{
  "arch": "xception",
  "train_examples": 203450,
  "image_size": 32,
  "color_jitter": 0.2,
  "hidden_act": "relu",
  "kernel_size": 3,
  "widths": [96, 192, 384],
  "init": "xavier_uniform",
  "learning_rate": 0.031,
  "nesterov": true,
  "orthogonalizer": "polar_express",
  "epochs": 10.4,
  "lr_schedule": "wsd",
  "decay_fraction": 0.3,
  "warmup_steps": 330
}
Rows from block 3, named by matrix and row number. Each number is 128 + 32 x the weight over its row's rms, rounded and kept within 0 to 255. All counts start at 0. Numbers have three digits each.
# convs2: second depthwise 3x3 conv (model.blocks.3.convs.2.weight, 192x1x3x3, trained with AdamW), a 3x3 kernel
convs2.0:118121173119112192135111175
convs2.1:153161150171170163148139168
convs2.2:148137174140138193149120169
convs2.3:142147177113165161156175153
convs2.4:141096123162121130158084065
convs2.5:119087067138119106172159139
convs2.6:156151173164144159165161159
convs2.7:096112105095109095092098076
convs2.8:172153145161159140172159163
convs2.9:107103090129095081122103075
convs2.10:149178151154184144146159149
convs2.11:135148158148068089165158138
convs2.12:097166173080127154101100112
convs2.13:128159109117188102114176096
convs2.14:135081123094179123158093098
convs2.15:179196159129110106126114126
convs2.16:138143099103138163069090094
convs2.17:113096117105134092107077074
convs2.18:162157186149154165149148149
convs2.19:147164164101137181108155167
convs2.20:131108088176157142155106076
convs2.21:074096103089094125115091106
convs2.22:151139124137099067131113067
convs2.23:098087083112113101085118090
convs2.24:065093100095085112136122123
convs2.25:166121106140104084119086075
convs2.26:110106096092088087098106092
convs2.27:117128172107139185096132176
convs2.28:161151112151174099145185109
convs2.29:167127096151095101110080088
convs2.30:096098119159117087187153147
convs2.31:138155159127133144098070074
convs2.32:107145133111147143088166196
convs2.33:146109092150173143132161186
convs2.34:101102088099116095095096083
convs2.35:146164145156173160148167167
convs2.36:142140122158173134178185131
convs2.37:156109088148095073150114093
convs2.38:066115147085109144082132145
convs2.39:130084072174151103137156129
convs2.40:088166154061107116113133143
convs2.41:152109129168114083171175148
convs2.42:148137076156141069137148095
convs2.43:141156168109132167089072118
convs2.44:170158135168150100178154105
convs2.45:185181160136151150100115121
convs2.46:166152176155143180130133163
convs2.47:111168152105140097084074114
convs2.48:169165157174157145168141141
convs2.49:105109132100079103089074119
convs2.50:088079167106081144117134152
convs2.51:129141188113117182098099108
convs2.52:088107157098112174093111167
convs2.53:060095146104146151086128129
convs2.54:132146081129110078126108069
convs2.55:102095108102101089105097077
convs2.56:145144080129137075115124071
convs2.57:101162140120184161135162170
convs2.58:139142160159157165168167168
convs2.59:130129108169182132180162113
convs2.60:162144135160127153151167191
convs2.61:086094112097088102107093094
convs2.62:104091107089082110088093117
convs2.63:114105086113108082103109073
convs2.64:094140176101146190112147136
convs2.65:077124090092125105098121079
convs2.66:165152136172180145154167135
convs2.67:132147187130147183120139170
convs2.68:165171150163167149146151167
convs2.69:171157135157127089183125095
convs2.70:082094130108085165100118165
convs2.71:101121149126139161173169184
convs2.72:168164139176168145162154142
convs2.73:166138106187139086148117092
convs2.74:098113101091103107083089091
convs2.75:153151106051129167129120121
convs2.76:152153146172149169165164160
convs2.77:136154174161141163165173151
convs2.78:158158170163148125187117106
convs2.79:128168169118166178113146165
convs2.80:115108094107099103091077087
convs2.81:084086113098137157129173164
convs2.82:097132149135111131141207161
convs2.83:128104090122093087107085083
convs2.84:114086133097086079117113087
convs2.85:165158155162161139173164151
convs2.86:126132154098116135070070102
convs2.87:155154143164171169149165159
convs2.88:157154105157123058160146121
convs2.89:197146123147134091165108102
convs2.90:165109117148097087121083080
convs2.91:152171176149150149174142157
convs2.92:140162182125152174143152167
convs2.93:118112160121083112138076075
convs2.94:107161190074114118136150117
convs2.95:094110104070112102090097108
convs2.96:169164154156162178121142157
convs2.97:117089116110075140088088159
convs2.98:140096090110071086118099113
convs2.99:119117114098083087111088080
convs2.100:137134122121125091068080086
convs2.101:119139196127144149160176106
convs2.102:156145116187138116142096073
convs2.103:162151168155166166162150153
convs2.104:138120100148111080142112059
convs2.105:128155100119051105098124111
convs2.106:089103069118118077132138101
convs2.107:163155125164181147158168145
convs2.108:088089110130090066115144138
convs2.109:098105107106089084087101098
convs2.110:142142123169169147165178163
convs2.111:144160130161187140159175139
convs2.112:120081126109072088118102094
convs2.113:152162162158170158161164146
convs2.114:158164158154149176131145176
convs2.115:070138170095098114104098112
convs2.116:169155116175176123162157116
convs2.117:178122106166131079156131090
convs2.118:096137126086100113100085076
convs2.119:106097072150144107149178152
convs2.120:136074125146102097156084087
convs2.121:099138153071079118088113117
convs2.122:105113115089076074098111135
convs2.123:155105112100081128094084088
convs2.124:100123164161171167171153139
convs2.125:125108073124091069156121119
convs2.126:106107088120098102095076093
convs2.127:133112092145081081160104091
convs2.128:151089067160103089144133127
convs2.129:142150164156173174158156153
convs2.130:153123111110088095113077078
convs2.131:163154152154164171108084105
convs2.132:119126123140068105140067097
convs2.133:159129149187123146180137163
convs2.134:106131120168162101141141058
convs2.135:105120112103099107084076086
convs2.136:068082105097099112103120114
convs2.137:114084096169124075139166121
convs2.138:154163168152175175138146144
convs2.139:089083110086077121106109132
convs2.140:132155116133104126145174201
convs2.141:102087117094079112103084108
convs2.142:142127071171153112153177116
convs2.143:151163159145160136160166180
convs2.144:144132126171160141123068080
convs2.145:091074089100086118106118140
convs2.146:121132109111193123152189136
convs2.147:149180166123169170101122147
convs2.148:174104100128081159095156101
convs2.149:108083103077118103103090099
convs2.150:137091071130151096113157085
convs2.151:176174148180143121164119120
convs2.152:146115125124179078183150115
convs2.153:091116091094152141126190153
convs2.154:149134088154096072125082112
convs2.155:145171161154179153163156135
convs2.156:176155143168163147153166153
convs2.157:157135179106138169102122181
convs2.158:108071083104127151138172147
convs2.159:140148095135131110115087054
convs2.160:159105158157104158167131182
convs2.161:097161096102169099112169096
convs2.162:155161133178172119167154104
convs2.163:164131133154108102156095063
convs2.164:134130129145153153155185189
convs2.165:102089139076078111117155152
convs2.166:094139173098132193110123151
convs2.167:082082124088080110111139148
convs2.168:150156121152102100138075074
convs2.169:142146091186127087130101088
convs2.170:087140164104155172109124178
convs2.171:155147089156155072153154103
convs2.172:084103134077094130085096131
convs2.173:104111094133158155147187170
convs2.174:175149155159152150163168159
convs2.175:108079106110085114100077113
convs2.176:138151167115150185137139183
convs2.177:091175124129178149100165148
convs2.178:160168151166168162158145154
convs2.179:138167158139167159157174162
convs2.180:102107182111109178094112151
convs2.181:088106093084092099099100117
convs2.182:159150107182164114159159159
convs2.183:135115108117096079107095068
convs2.184:099081088119096085102101113
convs2.185:166126148130182192143118122
convs2.186:146103081160090074151138118
convs2.187:112108175111100167118093178
convs2.188:113094096112092098091088090
convs2.189:121073108096077110157117099
convs2.190:124069086140139122128178162
convs2.191:115065088105118101133100092