config = dict(
    arch='xception',
    depths=[2, 4, 2],
    num_labels=7,
)
Rows from block 2, named by matrix and row number. Each number is 128 + 24 x the weight over the matrix's rms, rounded and kept within 0 to 255. All counts start at 0. Numbers have three digits each.
# short0: shortcut pointwise conv, stride 2 (model.blocks.2.short.0.weight, 192x96x1x1), inputs 0-47
short0.0:150145131143153151103077122117141145129142135127119126125136121127157151122106118145111121118139135114111108120138157132153103128106087082128115
short0.1:108147127171152145144125105126106128141100165130111141146109132118129129153103131119148116161130113089097088098108128112128127118116111078122116
short0.2:102136149122165083121142126147142126144109108114138083154113139135142121096129082102101170094125167120112168138155133131159136102122131130127094
short0.3:112148114180147141132130137135130089124122118084121100095077137114134113146158131084151086119128122119214164095117123099099095111092093142128090
short0.4:109114174089118162096116105081150072139132109115121144133141118162133155168159129119143059108098160106115085187141100115097096124147139132091126
short0.5:153174117095099135146117108120119149089116109112123122167145092112085119128124102134180124125137130135133117117122114130152138119141114131127142
short0.6:102139134080116146100110146112145080140137141091166139140133099168155063136138116112108135128127101137130140094166113138145135116142130132106119
short0.7:171125141158122127125163120092122116133147112140219138118201119145086110116126141103173126130116153083127178131131091124145172136099117111109103
short0.8:198123139157103174135111117130132128123090133088139148230094151118130099169138153105096096126102116136091133156115111135133106085154145175090110
short0.9:111096171104118126106151126167149091136105168122102086119127139126114133140098097106172103136147179127135156101110125134178137080096133091098176
short0.10:120122097094163106121139103135172177150111135112114115114140125119099190120101135135162135114139122166147146143093133122140119122110104126121097
short0.11:163134096137135118121121124193140170109097125128124135100135102164100133126122153135110148108134107132106149128127133114114151150134114098146138
short0.12:120118087115128123137197144171136143133115121101126122069114128136116129123131137129158124106132124143133150105135146120147132122113144151143141
short0.13:141180145139124127096135169124122131109123134118132130123127115129118128089098106107143147116121122141113109162117134150099154125123130149099153
short0.14:081121133141101093114092150119118127141131139107120114131145148140182135125089130092134177142121132087125125124129124141095131103132129093131156
short0.15:140142152109102129114129092162123129121125136144123123143089135160138139145165132140105131108139224112108182110059118108096150132106091129087181
short0.16:116174132110115127179158156102155142094127113094132139181129159117115090133085108111170138137140112140148105110158179106139137114128131173078138
short0.17:103104100094138129110146127107098164201106134110168149108118078124107148142100137130156153158160158158097136157117127122126134132168091152116101
short0.18:122193085125155161127131109131107128108132150129125114123106115092105152148121129103111139151192165090143133078146114151116118139122099116100111
short0.19:110149162105146110155132118126121131142124173129144136104125135099099092103129100140133140148114100168121160162148122170149151103141106112129139
short0.20:140144122146138104090133152094104119117141073112122140144182152125154109155129156171141142137139093203145118102147166149112095080118147124097114
short0.21:137189109152118115139097117101160101141125137131126109139073133092131137120116139107107170141108145112088116135140107134161148191116078121113133
short0.22:145103142114112137176140133079122137121100106106148100142119101108162120124125123167141129151117151161097187134121104124157113137140106149113128
short0.23:120120115156134141127139147104115113095142117140151111135142171127096114145117126109125088133136118126109128134151131185110125129200144144126114
short0.24:154117149115148109119127093189099100124122146136142135127149166095154156115126126133116133095125153119152137123175123119131123126127110115161138
short0.25:128118122098135117100115141146132176134141123139111124117126121089120094103120110144107129142128112163111195125160131139150123135158097097128104
short0.26:110144130059119141123117141127145157156110107122148107089099109125131094152128152084140115129129138084125128136139121148105121121119111154114139
short0.27:106160197117161090153122132122139118116096126146110125103135133096128112134111136142103140062096155130141130113149156117136086119152124059134143
short0.28:104113150171092153112088105128119120161096134121129120148124085095158144117165112124165145149121137111132157136126084113147091109146174133188139
short0.29:111173136124160215124132116114142108130160111115107127173114095114111135141095134093119121110151089094135090100141124117126138133154161124112097
short0.30:129096162118140144117102176106148113137119124129064145190118154141111161172142141109132104144091115114123111146159088111156142132140101179129124
short0.31:116141097109107113133142144121123099143119164153137098114126175089159096111153097194144157128130156072146159138126118179071107135125127105125139
short0.32:084136146099126109121106150117149114102115121124148132105125106113143126168106123130157115113127109127098108144122120146115119149127104161106164
short0.33:121111125118183131142130144149112127157174089134142120104092118119118085135084188105150131138130114156157104084141165095127123127131113099155128
short0.34:118151055118130082089144076094104126129156124135071138124126144164109158144127128143148109171101144158082121136135105138097143125076091144112130
short0.35:091117112106107066124159133123172134179100112153120098138100131104126101103136071128115111171097096076083182113119143123148107109125120174136103
short0.36:113181136149137097117096103106128126147112108125126120156130170102088153100083145154177135134185134131138150116159129134105112120138113107146113
short0.37:148139131119163116142114153120147147100113150131112116141105180113131146144122135133125142211121128108122094158163118092130141082129107136107120
short0.38:136133141148120104164134123092138104117106134169110116105068130113121112115117143151097101130122099121126151110134110136133162170151111134126102
short0.39:109100146116112115169126124121122116135114095122149183135124142116121128104157161140122092103156093109081125164142087121147125117105151149117107
short0.40:125118151110124140160142138163125112131144132126132127168133102124123144147134163139106123138123092111194132149137131137136145118147104179125134
short0.41:105100097134120110152127118159165110110140127143120128133118130113102132121130159107117123143138125114112127108140176105226158120100097151140095
short0.42:103132107120100135097127115150095119137118118154140177132189121123140166110075128122166137127113142180155125166119128105169116117142094106131116
short0.43:148156085112138093154086142121168125132120105127149162097143153131114111114177110135149133166146110102124072104156180163071140117170123131121103
short0.44:164122135051132114099111136130127103119141155112109131150104129147128117157097168122134136128114119137120151147159217145106147103126155121112147
short0.45:111121149119135135144136204111127137123117133142152111124197124171131097120108141115100132137113073058128146111155119128177110099137115103108129
short0.46:119131117073152135153123189072166094138139117171145126173113127143161158118101141087126103139115139174149108121114122102115102126125135111138121
short0.47:133138135127114132099135150120129111109144102119107156134149117123112097103125090138134109168100163109146105141101117094168123158146139083106162
short0.48:157147141128135128095118113116140099107147122145136164157082123104139113149128109110097130124144126104106092122100123097113115099122096096122136
short0.49:129118120116110114188186137113101106129109087094106114126135102093149129122124101130113119137127122087123105124155123108126137129114159143125123
short0.50:118139126120126119131166146127102141155105119117131110146085115176170103162091173115110116136123110147095125107174096132086126102115104140187104
short0.51:139116138116143115100130114145159153126141127144133115124088131151153089121116129096105174125141117115173098134151140119110086114127116109123120
short0.52:097131135140132126146114140140142137068100152133074158118125137165152151161123120081104122105136132118124133156112105098102154155127113163075087
short0.53:125161141134116140094102155098096124146167114209130132163129158142088138111120141133125112175122118142131130162077151110125174107143109137102127
short0.54:102130136107108103119113139111126100141132131166118113140072150147140154141088144141149135152126133148120103159111108119123146081107153224135157
short0.55:155125141147129121131132130108172126107114093167126130091081140078117152146093098141124111080151116142186104118168203101147123102092128185119134
short0.56:160108125155108184119117133144110127101124131139130131118087127161143160133187132121082146119138115109103174088142126186110090079138123161140087
short0.57:141100148107125093139145102133135135132101122139110180123116131178125117092152129137127160138115117163135118095165125114102111141125197155125135
short0.58:119148131161102120137125122135163139136134095153116127087111103133157134133102125108142127174130088101187157120141102135112130175101136113100093
short0.59:132158149122136147114104131147141119123161125135125168133092156151114140124112110156101138105124102110158125162110149104139122159108105117145173
short0.60:091153135161158139141144114114132133108122083138130161114105103154136119106134136125121109151103128170086121102125119155092106155128143159166160
short0.61:152091164101150092134100090130142095128125162111120190118113068147121108148173123157116150122130115167138143112134153100108130134123107144151146
short0.62:110109109079085147170126128142144122155104147116113132127087136158160154169103155141114179103133107053106172104118141119134127149121155147118092
short0.63:130117087112177123114125148114135125138170103118135139121112119135158122136195093127137092145129135128161110124118156135109102118129130115111081
short0.64:173127161124141101147117107098177151127148129170110093133086138132129140145108100170182118114142155133153125094127163115128114119110102117172135
short0.65:134131125090114145148124119136152115126116156105131130188144120137116119134092138133116127175121122148118106137096119107112152126141131156122169
short0.66:109153116173156130140118118117155173109098121122108147164146163145096150116118169098138147147134143110102128107170129168079086141176147143132121
short0.67:120147120100144168118132128123119152124128128153123196106132122151134110107130127143097159135135142117110107057148134136117118169149159133143114
short0.68:104111122092126106151158172139125116133143153054116115126122082095120122130109130154109141163145130136130130091141101124117120097127135147114170
short0.69:112074141113096150110116119129117152125156145117170088155118126137146141110095129111096116109122078114082141147142110144154095135117118113175107
short0.70:106134164100148082090127087104136125143117103122094112118114087180146099110130104098119142168164116140153111103126124138147133176161121150125116
short0.71:112136137143143118102106106224134108135102126110123121112178123112117134130117137116117141113121125124097116135127144146098133104153093140145105
short0.72:129123184140123123169120119087092093125160113089161115099137152142155113133128153088115148080132151113107124112134118110125175184149095098112144
short0.73:111118145118139183121097167180135123146135116143130141106120087126128120161142151090116104137134108140148080112136138152141098129149124123128116
short0.74:164128115120126116087101117152139171140177107107106120117079123111121119089098141159133136117084172111131119093136142116110131116127130123138157
short0.75:146101098169151110104149162138123144151131175126135108100097126116118165125126126142114123088138123120110145101097111125138116127133143132139099
short0.76:143110178129121089098122146146121108111130156123121120112144118164106109112095096113113098134152153178165125086109139118079111165115102150141113
short0.77:120129125131109174150147105113105146117142105108158137137166152138110115162131112063200121118120078130136143152136215148141150124131153136144111
short0.78:098145118111142132112131102155148106141168138149115141132122106135118137122115131127167147161153090121133119136140134159093131125144096141125053
short0.79:073145144101133127099131132110116082155128117073142096134070154090142132115130102097113069193119168129121108102118120136119133147149136128092112
short0.80:146120116093162127095133093101146133152145113167129108112119116124105146123139148161109117123141126152204137117129111123095094122113120120122120
short0.81:131123128139151112126116104109134141099158137155102116134101096092145111101108128106130175129133135138139114129115142101096186093169100140136099
short0.82:127133141112124136080167135147096145132094141131124136151167128120131115123099103125132089116107140106117128135136133124169111105132121113115097
short0.83:084120109119134093135156109170175122122126160115156138146081126154099135111129122097147130155140124140123124116115086120107165178165089131135162
short0.84:190194126136117133098096090117087145126130151111122157110123133129106129131150116132171150126125139152136135112117103117120144098107124126123114
short0.85:134128127077137114154102147097141143121081112125126084162091114124148148132066077164108073145161147140141149157116170107115109145123139130186126
short0.86:151180108135144123093135152112131153164110116130130113127157108173130123157132113123150151108132108087165147124126124121120103146128121141151102
short0.87:156150115131109112104120120125125098125124119102126136104166125098185135089124097127127092122135114108144120147106123129150088118094156121123128
short0.88:104151116163127113121172107131089089131110146124115159142190132125133159101117161153165157103129195182115105104140108128196141160145159140107177
short0.89:143145090169166111104117133136133122118121139107093110101101138124131120129126106150086161128117100147068157104124167096104137144170110094141111
short0.90:114092143129126125155125123124103149126108137121122106108148137164121081129142160130151120141156107115162119121140111105129104094121110121106137
short0.91:120140152173093110127118122095098174135134124154126068095139135100153098097135115151108153111149118112131151185165100126135136105149183149127118
short0.92:103152129149144129154113173109135140118128131088133131130106099145108134132120110088127058122110088100138190133115106149119093144128112076145155
short0.93:111097140120126103101145173150119155128122087143142102133133135202138141106184123124135152113146100129091126136106173079130115103119126097158072
short0.94:148136086127119130133127116131108115121126125146141135188127112124090122099127124126116105144142094158135096115104143091124095084123104108145140
short0.95:127117118091155136115118106178107148150145163096131109121137105117128161137149120153134124112120112140106160132150128135126101122146130137134107
short0.96:091097132108106096145115119118101152118123156108133116147130109125137143110123107112142130124125159132142141118143088124122131147124145152151104
short0.97:118111114097108126073147113115158151116140125144160106148129130124138140168100120155121188163157126192115113116115140102132110100101117146149163
short0.98:103107127120064142084129140114129098128117094114100104137115108138147094125120111141140123114119119103165117127091119123133132148114137161137115
short0.99:103170121159130105144103134102116150125130100140145123133140155123096183136098134106136153114121133136134152106157145127092141150112138145111145
short0.100:110118160076128119161102126111131119096127141095104167147158124156114110112134145138150164117105139145116072110125164147111102148131152151104121
short0.101:136093126130099114099100115116105100132138102123150146123127103129156148115110124182159119114127120118150117148117122116103104153120129109119143
short0.102:136144125130123113145137085145146163139144147151115121137093121138163115067135149077158131090131088144123125176127095137093075152113180159160110
short0.103:103169141137119176131083139135128100162161150123108176125125114151112153160092152096119127143136179123131137135159115156132110117126085133116100
short0.104:127161107115097179109142099103162098132128119170138122123155149117140121110130117137134127117110112108179134190110107105127116153119155100137141
short0.105:145083089112107107152130110134148122153113101153141117111117116087124139105104137128126152125128126109080126125114135092158123149139105141115134
short0.106:129078141127132122161143132185098156118126135117159155120127093102104082116126182124171147142131138107119148150155090111083170095150137097122131
short0.107:152131115141128114145129130079111135098093147128139138103139144073143140110099119111121170123142116139138123141123115169123155100187150152109107
short0.108:136135162128137117106127098095160157147141147158128137107150103141104130126132152118125114157131141133114127112124113131124165150148073127134172
short0.109:136113158120120141150091087150146090133136159120106139131153127142122078090147140142174112143130114129097119115108143169112116087111126118140187
short0.110:150121091146142138120118110108138160128134125172127069153127146115125141138134144135121122151114152167139102160146114165116126111124152102157111
short0.111:140102136116128133170108121116142149145131110130142127164121113142141090148183135136148135084147158049152129146119100151117147157098153157101141
short0.112:119102128111145109116098136068138114143122106088119141139102102154133118114093107108126108166128088162131174158137116163099160068120109109137130
short0.113:146127108130088142136152095160147112097083097125127117129139085119117099120105117095170098137136162124113149106113138122141086147150112147162131
short0.114:118130139097133119161201090117156157155146113119100097127114153183135142135122075130118129121146120134144095126129134112137127138111106128124126
short0.115:125147115103154144135137092102086136125158146113135150084160128163106132166119079133112145153154168107116143136099118127147091146107096111114176
short0.116:131148124120101111111145145092082129128102129121111153121137140115110100115112121141121168148140094143115141113161141123093105112143120126123099
short0.117:115138129127125150110082160160130145129104164145121107173231119169116125075116126117134140123096176080150096101123156109135094115137165192139104
short0.118:159092150125096096106106115186127136117167115133129112105146146110139120134107124083105152111148152117092122130083159151083122119169129124104098
short0.119:106104140107136176073112091119071121117112138131091164168164159142119108173201177092116140089121115143134113142154124152141079125081148122141113
short0.120:128129089135147152119160116127096139103146054131135194153113183111145172080151133133143120143132162104111171165150109143094099120134095133120131
short0.121:125139141079139177113116141165129123106125135114125151118146149131128144196133096129186096099130093113122107117087125103107130090127130118132162
short0.122:148154149139119117152132154130127149110124103105121103122120122111128147121124125139170125117142139142096125201132103113132123150098160148124162
short0.123:137128138136122124192117145128146108138103113132120105131185122133126131114140104156111069109149097137127131116139124159131099108094155116145097
short0.124:122110140155124175116129156163128142103127149142096084095138110125170130160148114130118164147095121113122143144156103122142143101128116137130131
short0.125:110122084107106132136113158148102139095179152186150132128124095171113126161129119136116113152116105134100133099135138120102142094128084091137158
short0.126:099121091115123140121178170113100105126149097109154079121165125131139167119134169078150131107110143131116128165122128122056089150153126146193135
short0.127:094169122134132130128142127188110084122171140099106113135137113154126117134090105126114133160110124121099139138147131122103108124170102114168109
short0.128:154123192121085132096119112124116110146112136118179148140127148115141131127120132084105089110128154118111168079147097132123128149144082136132139
short0.129:163140152122127164155119125115113088134130110177112153184091158086141117154150155100110084092117161087098138154118114135131128172117114142135113
short0.130:140123160178131105106081164162103122104129200092070112111132098172145085135102124138124102130071149114134110134147132119108160114104123172135108
short0.131:139109107142107110120112086157161143111108104116136125127099124094134183156118143083133147101107078152102193108138127106126166104164181114134113
short0.132:123172117110156138050149114133104142094131124160103136124156132102119146117133137091107103118134112243117139123157114124103090168107175099142116
short0.133:144100132124120116105137110144120130125122133098108115106158169126121126120128118142111096126131157182121109143150172130101143118140105152108169
short0.134:119163113069132097106129139145105140111115156068128114120139120114143104151155088105124080107152123139126185101151112136129149106113102116131153
short0.135:132135133095130059140144099127139130133121155116100165096099152103153060146176138134125121145120150080106129148128154138089122167159134162099117
short0.136:116163137156127112129117155125144133078108097109107163137100143151184132170117113115116094133141110138121142136122120104113114145124124155119076
short0.137:107132122138148094135087093103160155127113111125111138165126180120133147118087102117153112116119194089130143127136171124125103111115141117132083
short0.138:131127179097157097094119122094125126120144112124075141130128127098144116111154119174115113131123141140102126119158125144113106143150140149115148
short0.139:106095153107118120171140116118193136133160123115126128141113179115108080094123107129151118120112100142130111126138189125126103140109105109127117
short0.140:165130157116101144123126095208101119140112152111162187117109134108082109117133107143122159146113089151114135098166102105123120109111138154158152
short0.141:127141102132133102150139141119153110116138136125135137125152115115151077099101109121101108103129121114109155143114147132162149196102163108153124
short0.142:103143107162125175108144170114142137108119100066122132122128127150123138137134119108123072126125162167093154108113121111164111130104161137164133
short0.143:138099176128096137101121101156147105114143133146133132133157175112099145121138124149092173148153150117103113110143119155139131101092146133098158
short0.144:131128102168137107179105134116147108130112070128124092135100165142176114156132114140130109074126151177097137147154130121088138178148111124132120
short0.145:131118126112086125114097115113131139141116150133118127126059087118170105123153101103156181155107182165134097124121112151126143095137113103158121
short0.146:119099135150116088158157130118133121108108167125137141112138120224085115122113077098104117131124127115123131163130112106111120144120113151119124
short0.147:125125124114090125124138118125137140110156100192149104095122116137100126105107101112102094180135107138107092107116129140136125121160132152107127
short0.148:148123146145126156132141146135126138124125136121116143118103158087129108127137130186145146095124118096147127164124110125103119189150116106135127
short0.149:140137130160115192110133134130123141152112141110108173103083144102130155089144150193125125100108123081165087187102099154080117118093110100182115
short0.150:111131139149128185124136109125145114170138137094163121147126096124133121122130128078096183164163101110120091114117122120107089127133152106108085
short0.151:148128129139121113070133130180126150134106108109114089092197172123158126135105117130093117122121158110111114108148127101118153132118096111140144
short0.152:114165114145115119118133160098117125113142149161146114096099116097081138218133176098148111133113115105136131136146143170094122131165117155127149
short0.153:117171164176121110119109164070114123126081088103120146104116073102172086090122088128137136170128096136113091132119185156135187122106132163152105
short0.154:102115102175124179152134089080160135114141121112087095116120136150097146129145116093137117208111105107137144109124125127093117111106136127108115
short0.155:126103143155130125138115137197115137128117168139120151113161137154123148116173122141119147115115114139123130127087114114118120094126149148096096
short0.156:153111126123159130118169081098130112163136137145111172148107166094127126114125134167120148121131160169152112117139102152090122162129114102130116
short0.157:128124132157123060129131167127121122172097146129141116134154081145143138185114157110122118110140200163117119139152131110127122117133126164141137
short0.158:106150130107104169089139143154120110117131131122142148089139136149135121137143137119121076201130115119100129157121131098182115130137116118156129
short0.159:139114147165123176121121162120119149116119127125137155162165124103124114131136117131141103093151146122154134130128132153132125139133164135149114
short0.160:118126134151124105112085144108145142107108140089088110088142166130139104131086106132158147150169157132172104126117165175103115122157113125148143
short0.161:123128113096118151171171054096132126163112114136132111171122175138148130147152108132142138116120101112136112160134113121088130085112131100184105
short0.162:115121116118160223098123138138128127146101131116122134138100169132144112119116123157110103107148135092105119135135126117135129132097129119109144
short0.163:165162114108126117128095117149145130063122115096140116148102108179107115092107098134128188098150149115135082142148110133093102111146090193135176
short0.164:099080094146164142101120125110132139141087150171109100069143065112094111152108153129143152164143099128160120178079140099156166142120118167099113
short0.165:157133101147117198134139148150143108123117112133117176127117129123104158111123106084118154182170109110127129174125110092147118099133168156087100
short0.166:128148158104131133138139124102146099149123133124111118126114124066108134146123115152161126110127101139095156144098114119084108122112153142138128
short0.167:100086119131154135200160168110106123129153128117133161122164135146138105092118172125157097070133119114118153100116131162121170134123125102115146
short0.168:149081146105114127180182105121073131136116144147143141134108124108132170165111153111179109182128209103088110150136147103142143082090089115102111
short0.169:112107087137181154143136125140135121133131140159105122128178159187071118109114114145094124120163117093133110093111111124128104173147110182096163
short0.170:107134125136067147156096109094109108117155143141104090138177087119128132130101129113153126104156133124113153135104103130138152138126169139159119
short0.171:112127154124120099114125101145139131135106103114123137067101116097123126125178113215120128102123104144228121125139080108070120096117103124100116
short0.172:148145082108155131125107113103137122126092134111123083104097116116167128143122146152124107098140132142163141117134172097111137102142097171169137
short0.173:120111174131123131081142116115120131104142131137172109129128136133139137062166146131146108095095122108110151143124127111128101140079133166118098
short0.174:128159146112114160133146159094119195080096126118084156136112120068096115126143125132145120106149113124133200156148142154189120116150144136139116
short0.175:135103110122111108073101121122099125125115119206122141133134168104130132110109109151127159158108150133123114125126127134164120092144099122116092
short0.176:135112140157093109146115127141135093126086123090133123095143121115160128144101122105080110117134099159155128134137121182161140080132125177104201
short0.177:117132179159172124119131137148136118140118159151140099131105108135132105115127137114102158115158142105151113096104164111116125125091107166135121
short0.178:095114120145127107147141113104157126082152130115115131117108133118111126134095124092164106112138116113115106158121082147112082117127133130101131
short0.179:147131121146140084162112134146136109133145135133141142128133140139117161128108114121126174107126110138145090118143154126098168132110136154105141
short0.180:114147120113144096123127139061106132135121092126121165102109098168136114154107140113152095136131092141115115139119182097110123122122121109117094
short0.181:104136159115117166170150126095134118087104152101085160117148124148097137166087157095115080103141118119127188177122115126133129125114151115093155
short0.182:130101124136142094119141142150132178143117097116128130120165137140144118127130125135109119108120106189095158104141119116167107086148200169136121
short0.183:116128112110114121135141123112098106090129132071116117122076125113150090165175118056108111121146144118125156156135115134151100103110142157146118
short0.184:106141128109142170132130193151144127190186124097123105074112150154125197127153122081123170134115109128161145194147130142100113120076112134116109
short0.185:131069155130102158158149123166084101125122115109123084107163124152118108103103179109141119119129088165145163165122131105168120149147104129137125
short0.186:112104113177134093111134142134103141146123137141081078151058117096092171124103115126096146127130118124152185067139150126102117126125128154156087
short0.187:108127110118121137131095158100090103160137128081118117181160108155157150142157111128127140183112169084145084156124131119096131095092133171133122
short0.188:161136121121155112122138119184105108107128150098107140166139120131128141137132109131127159072105103133144119102135154115099177132106088133112097
short0.189:122140125085139107144075152115128125124085149097156210121110077120131089101106118118138143112156162161159099109168116147142077113128128107147107
short0.190:086139109176125145177130154131121114103163106147111126106112163116121126132111088083074101149157115146158145130091137129131095154087159085104151
short0.191:109144121103161142152111129159133147171120089103102140178080175131105161126128186112144126116127151161118118140086113121159153066141153202149088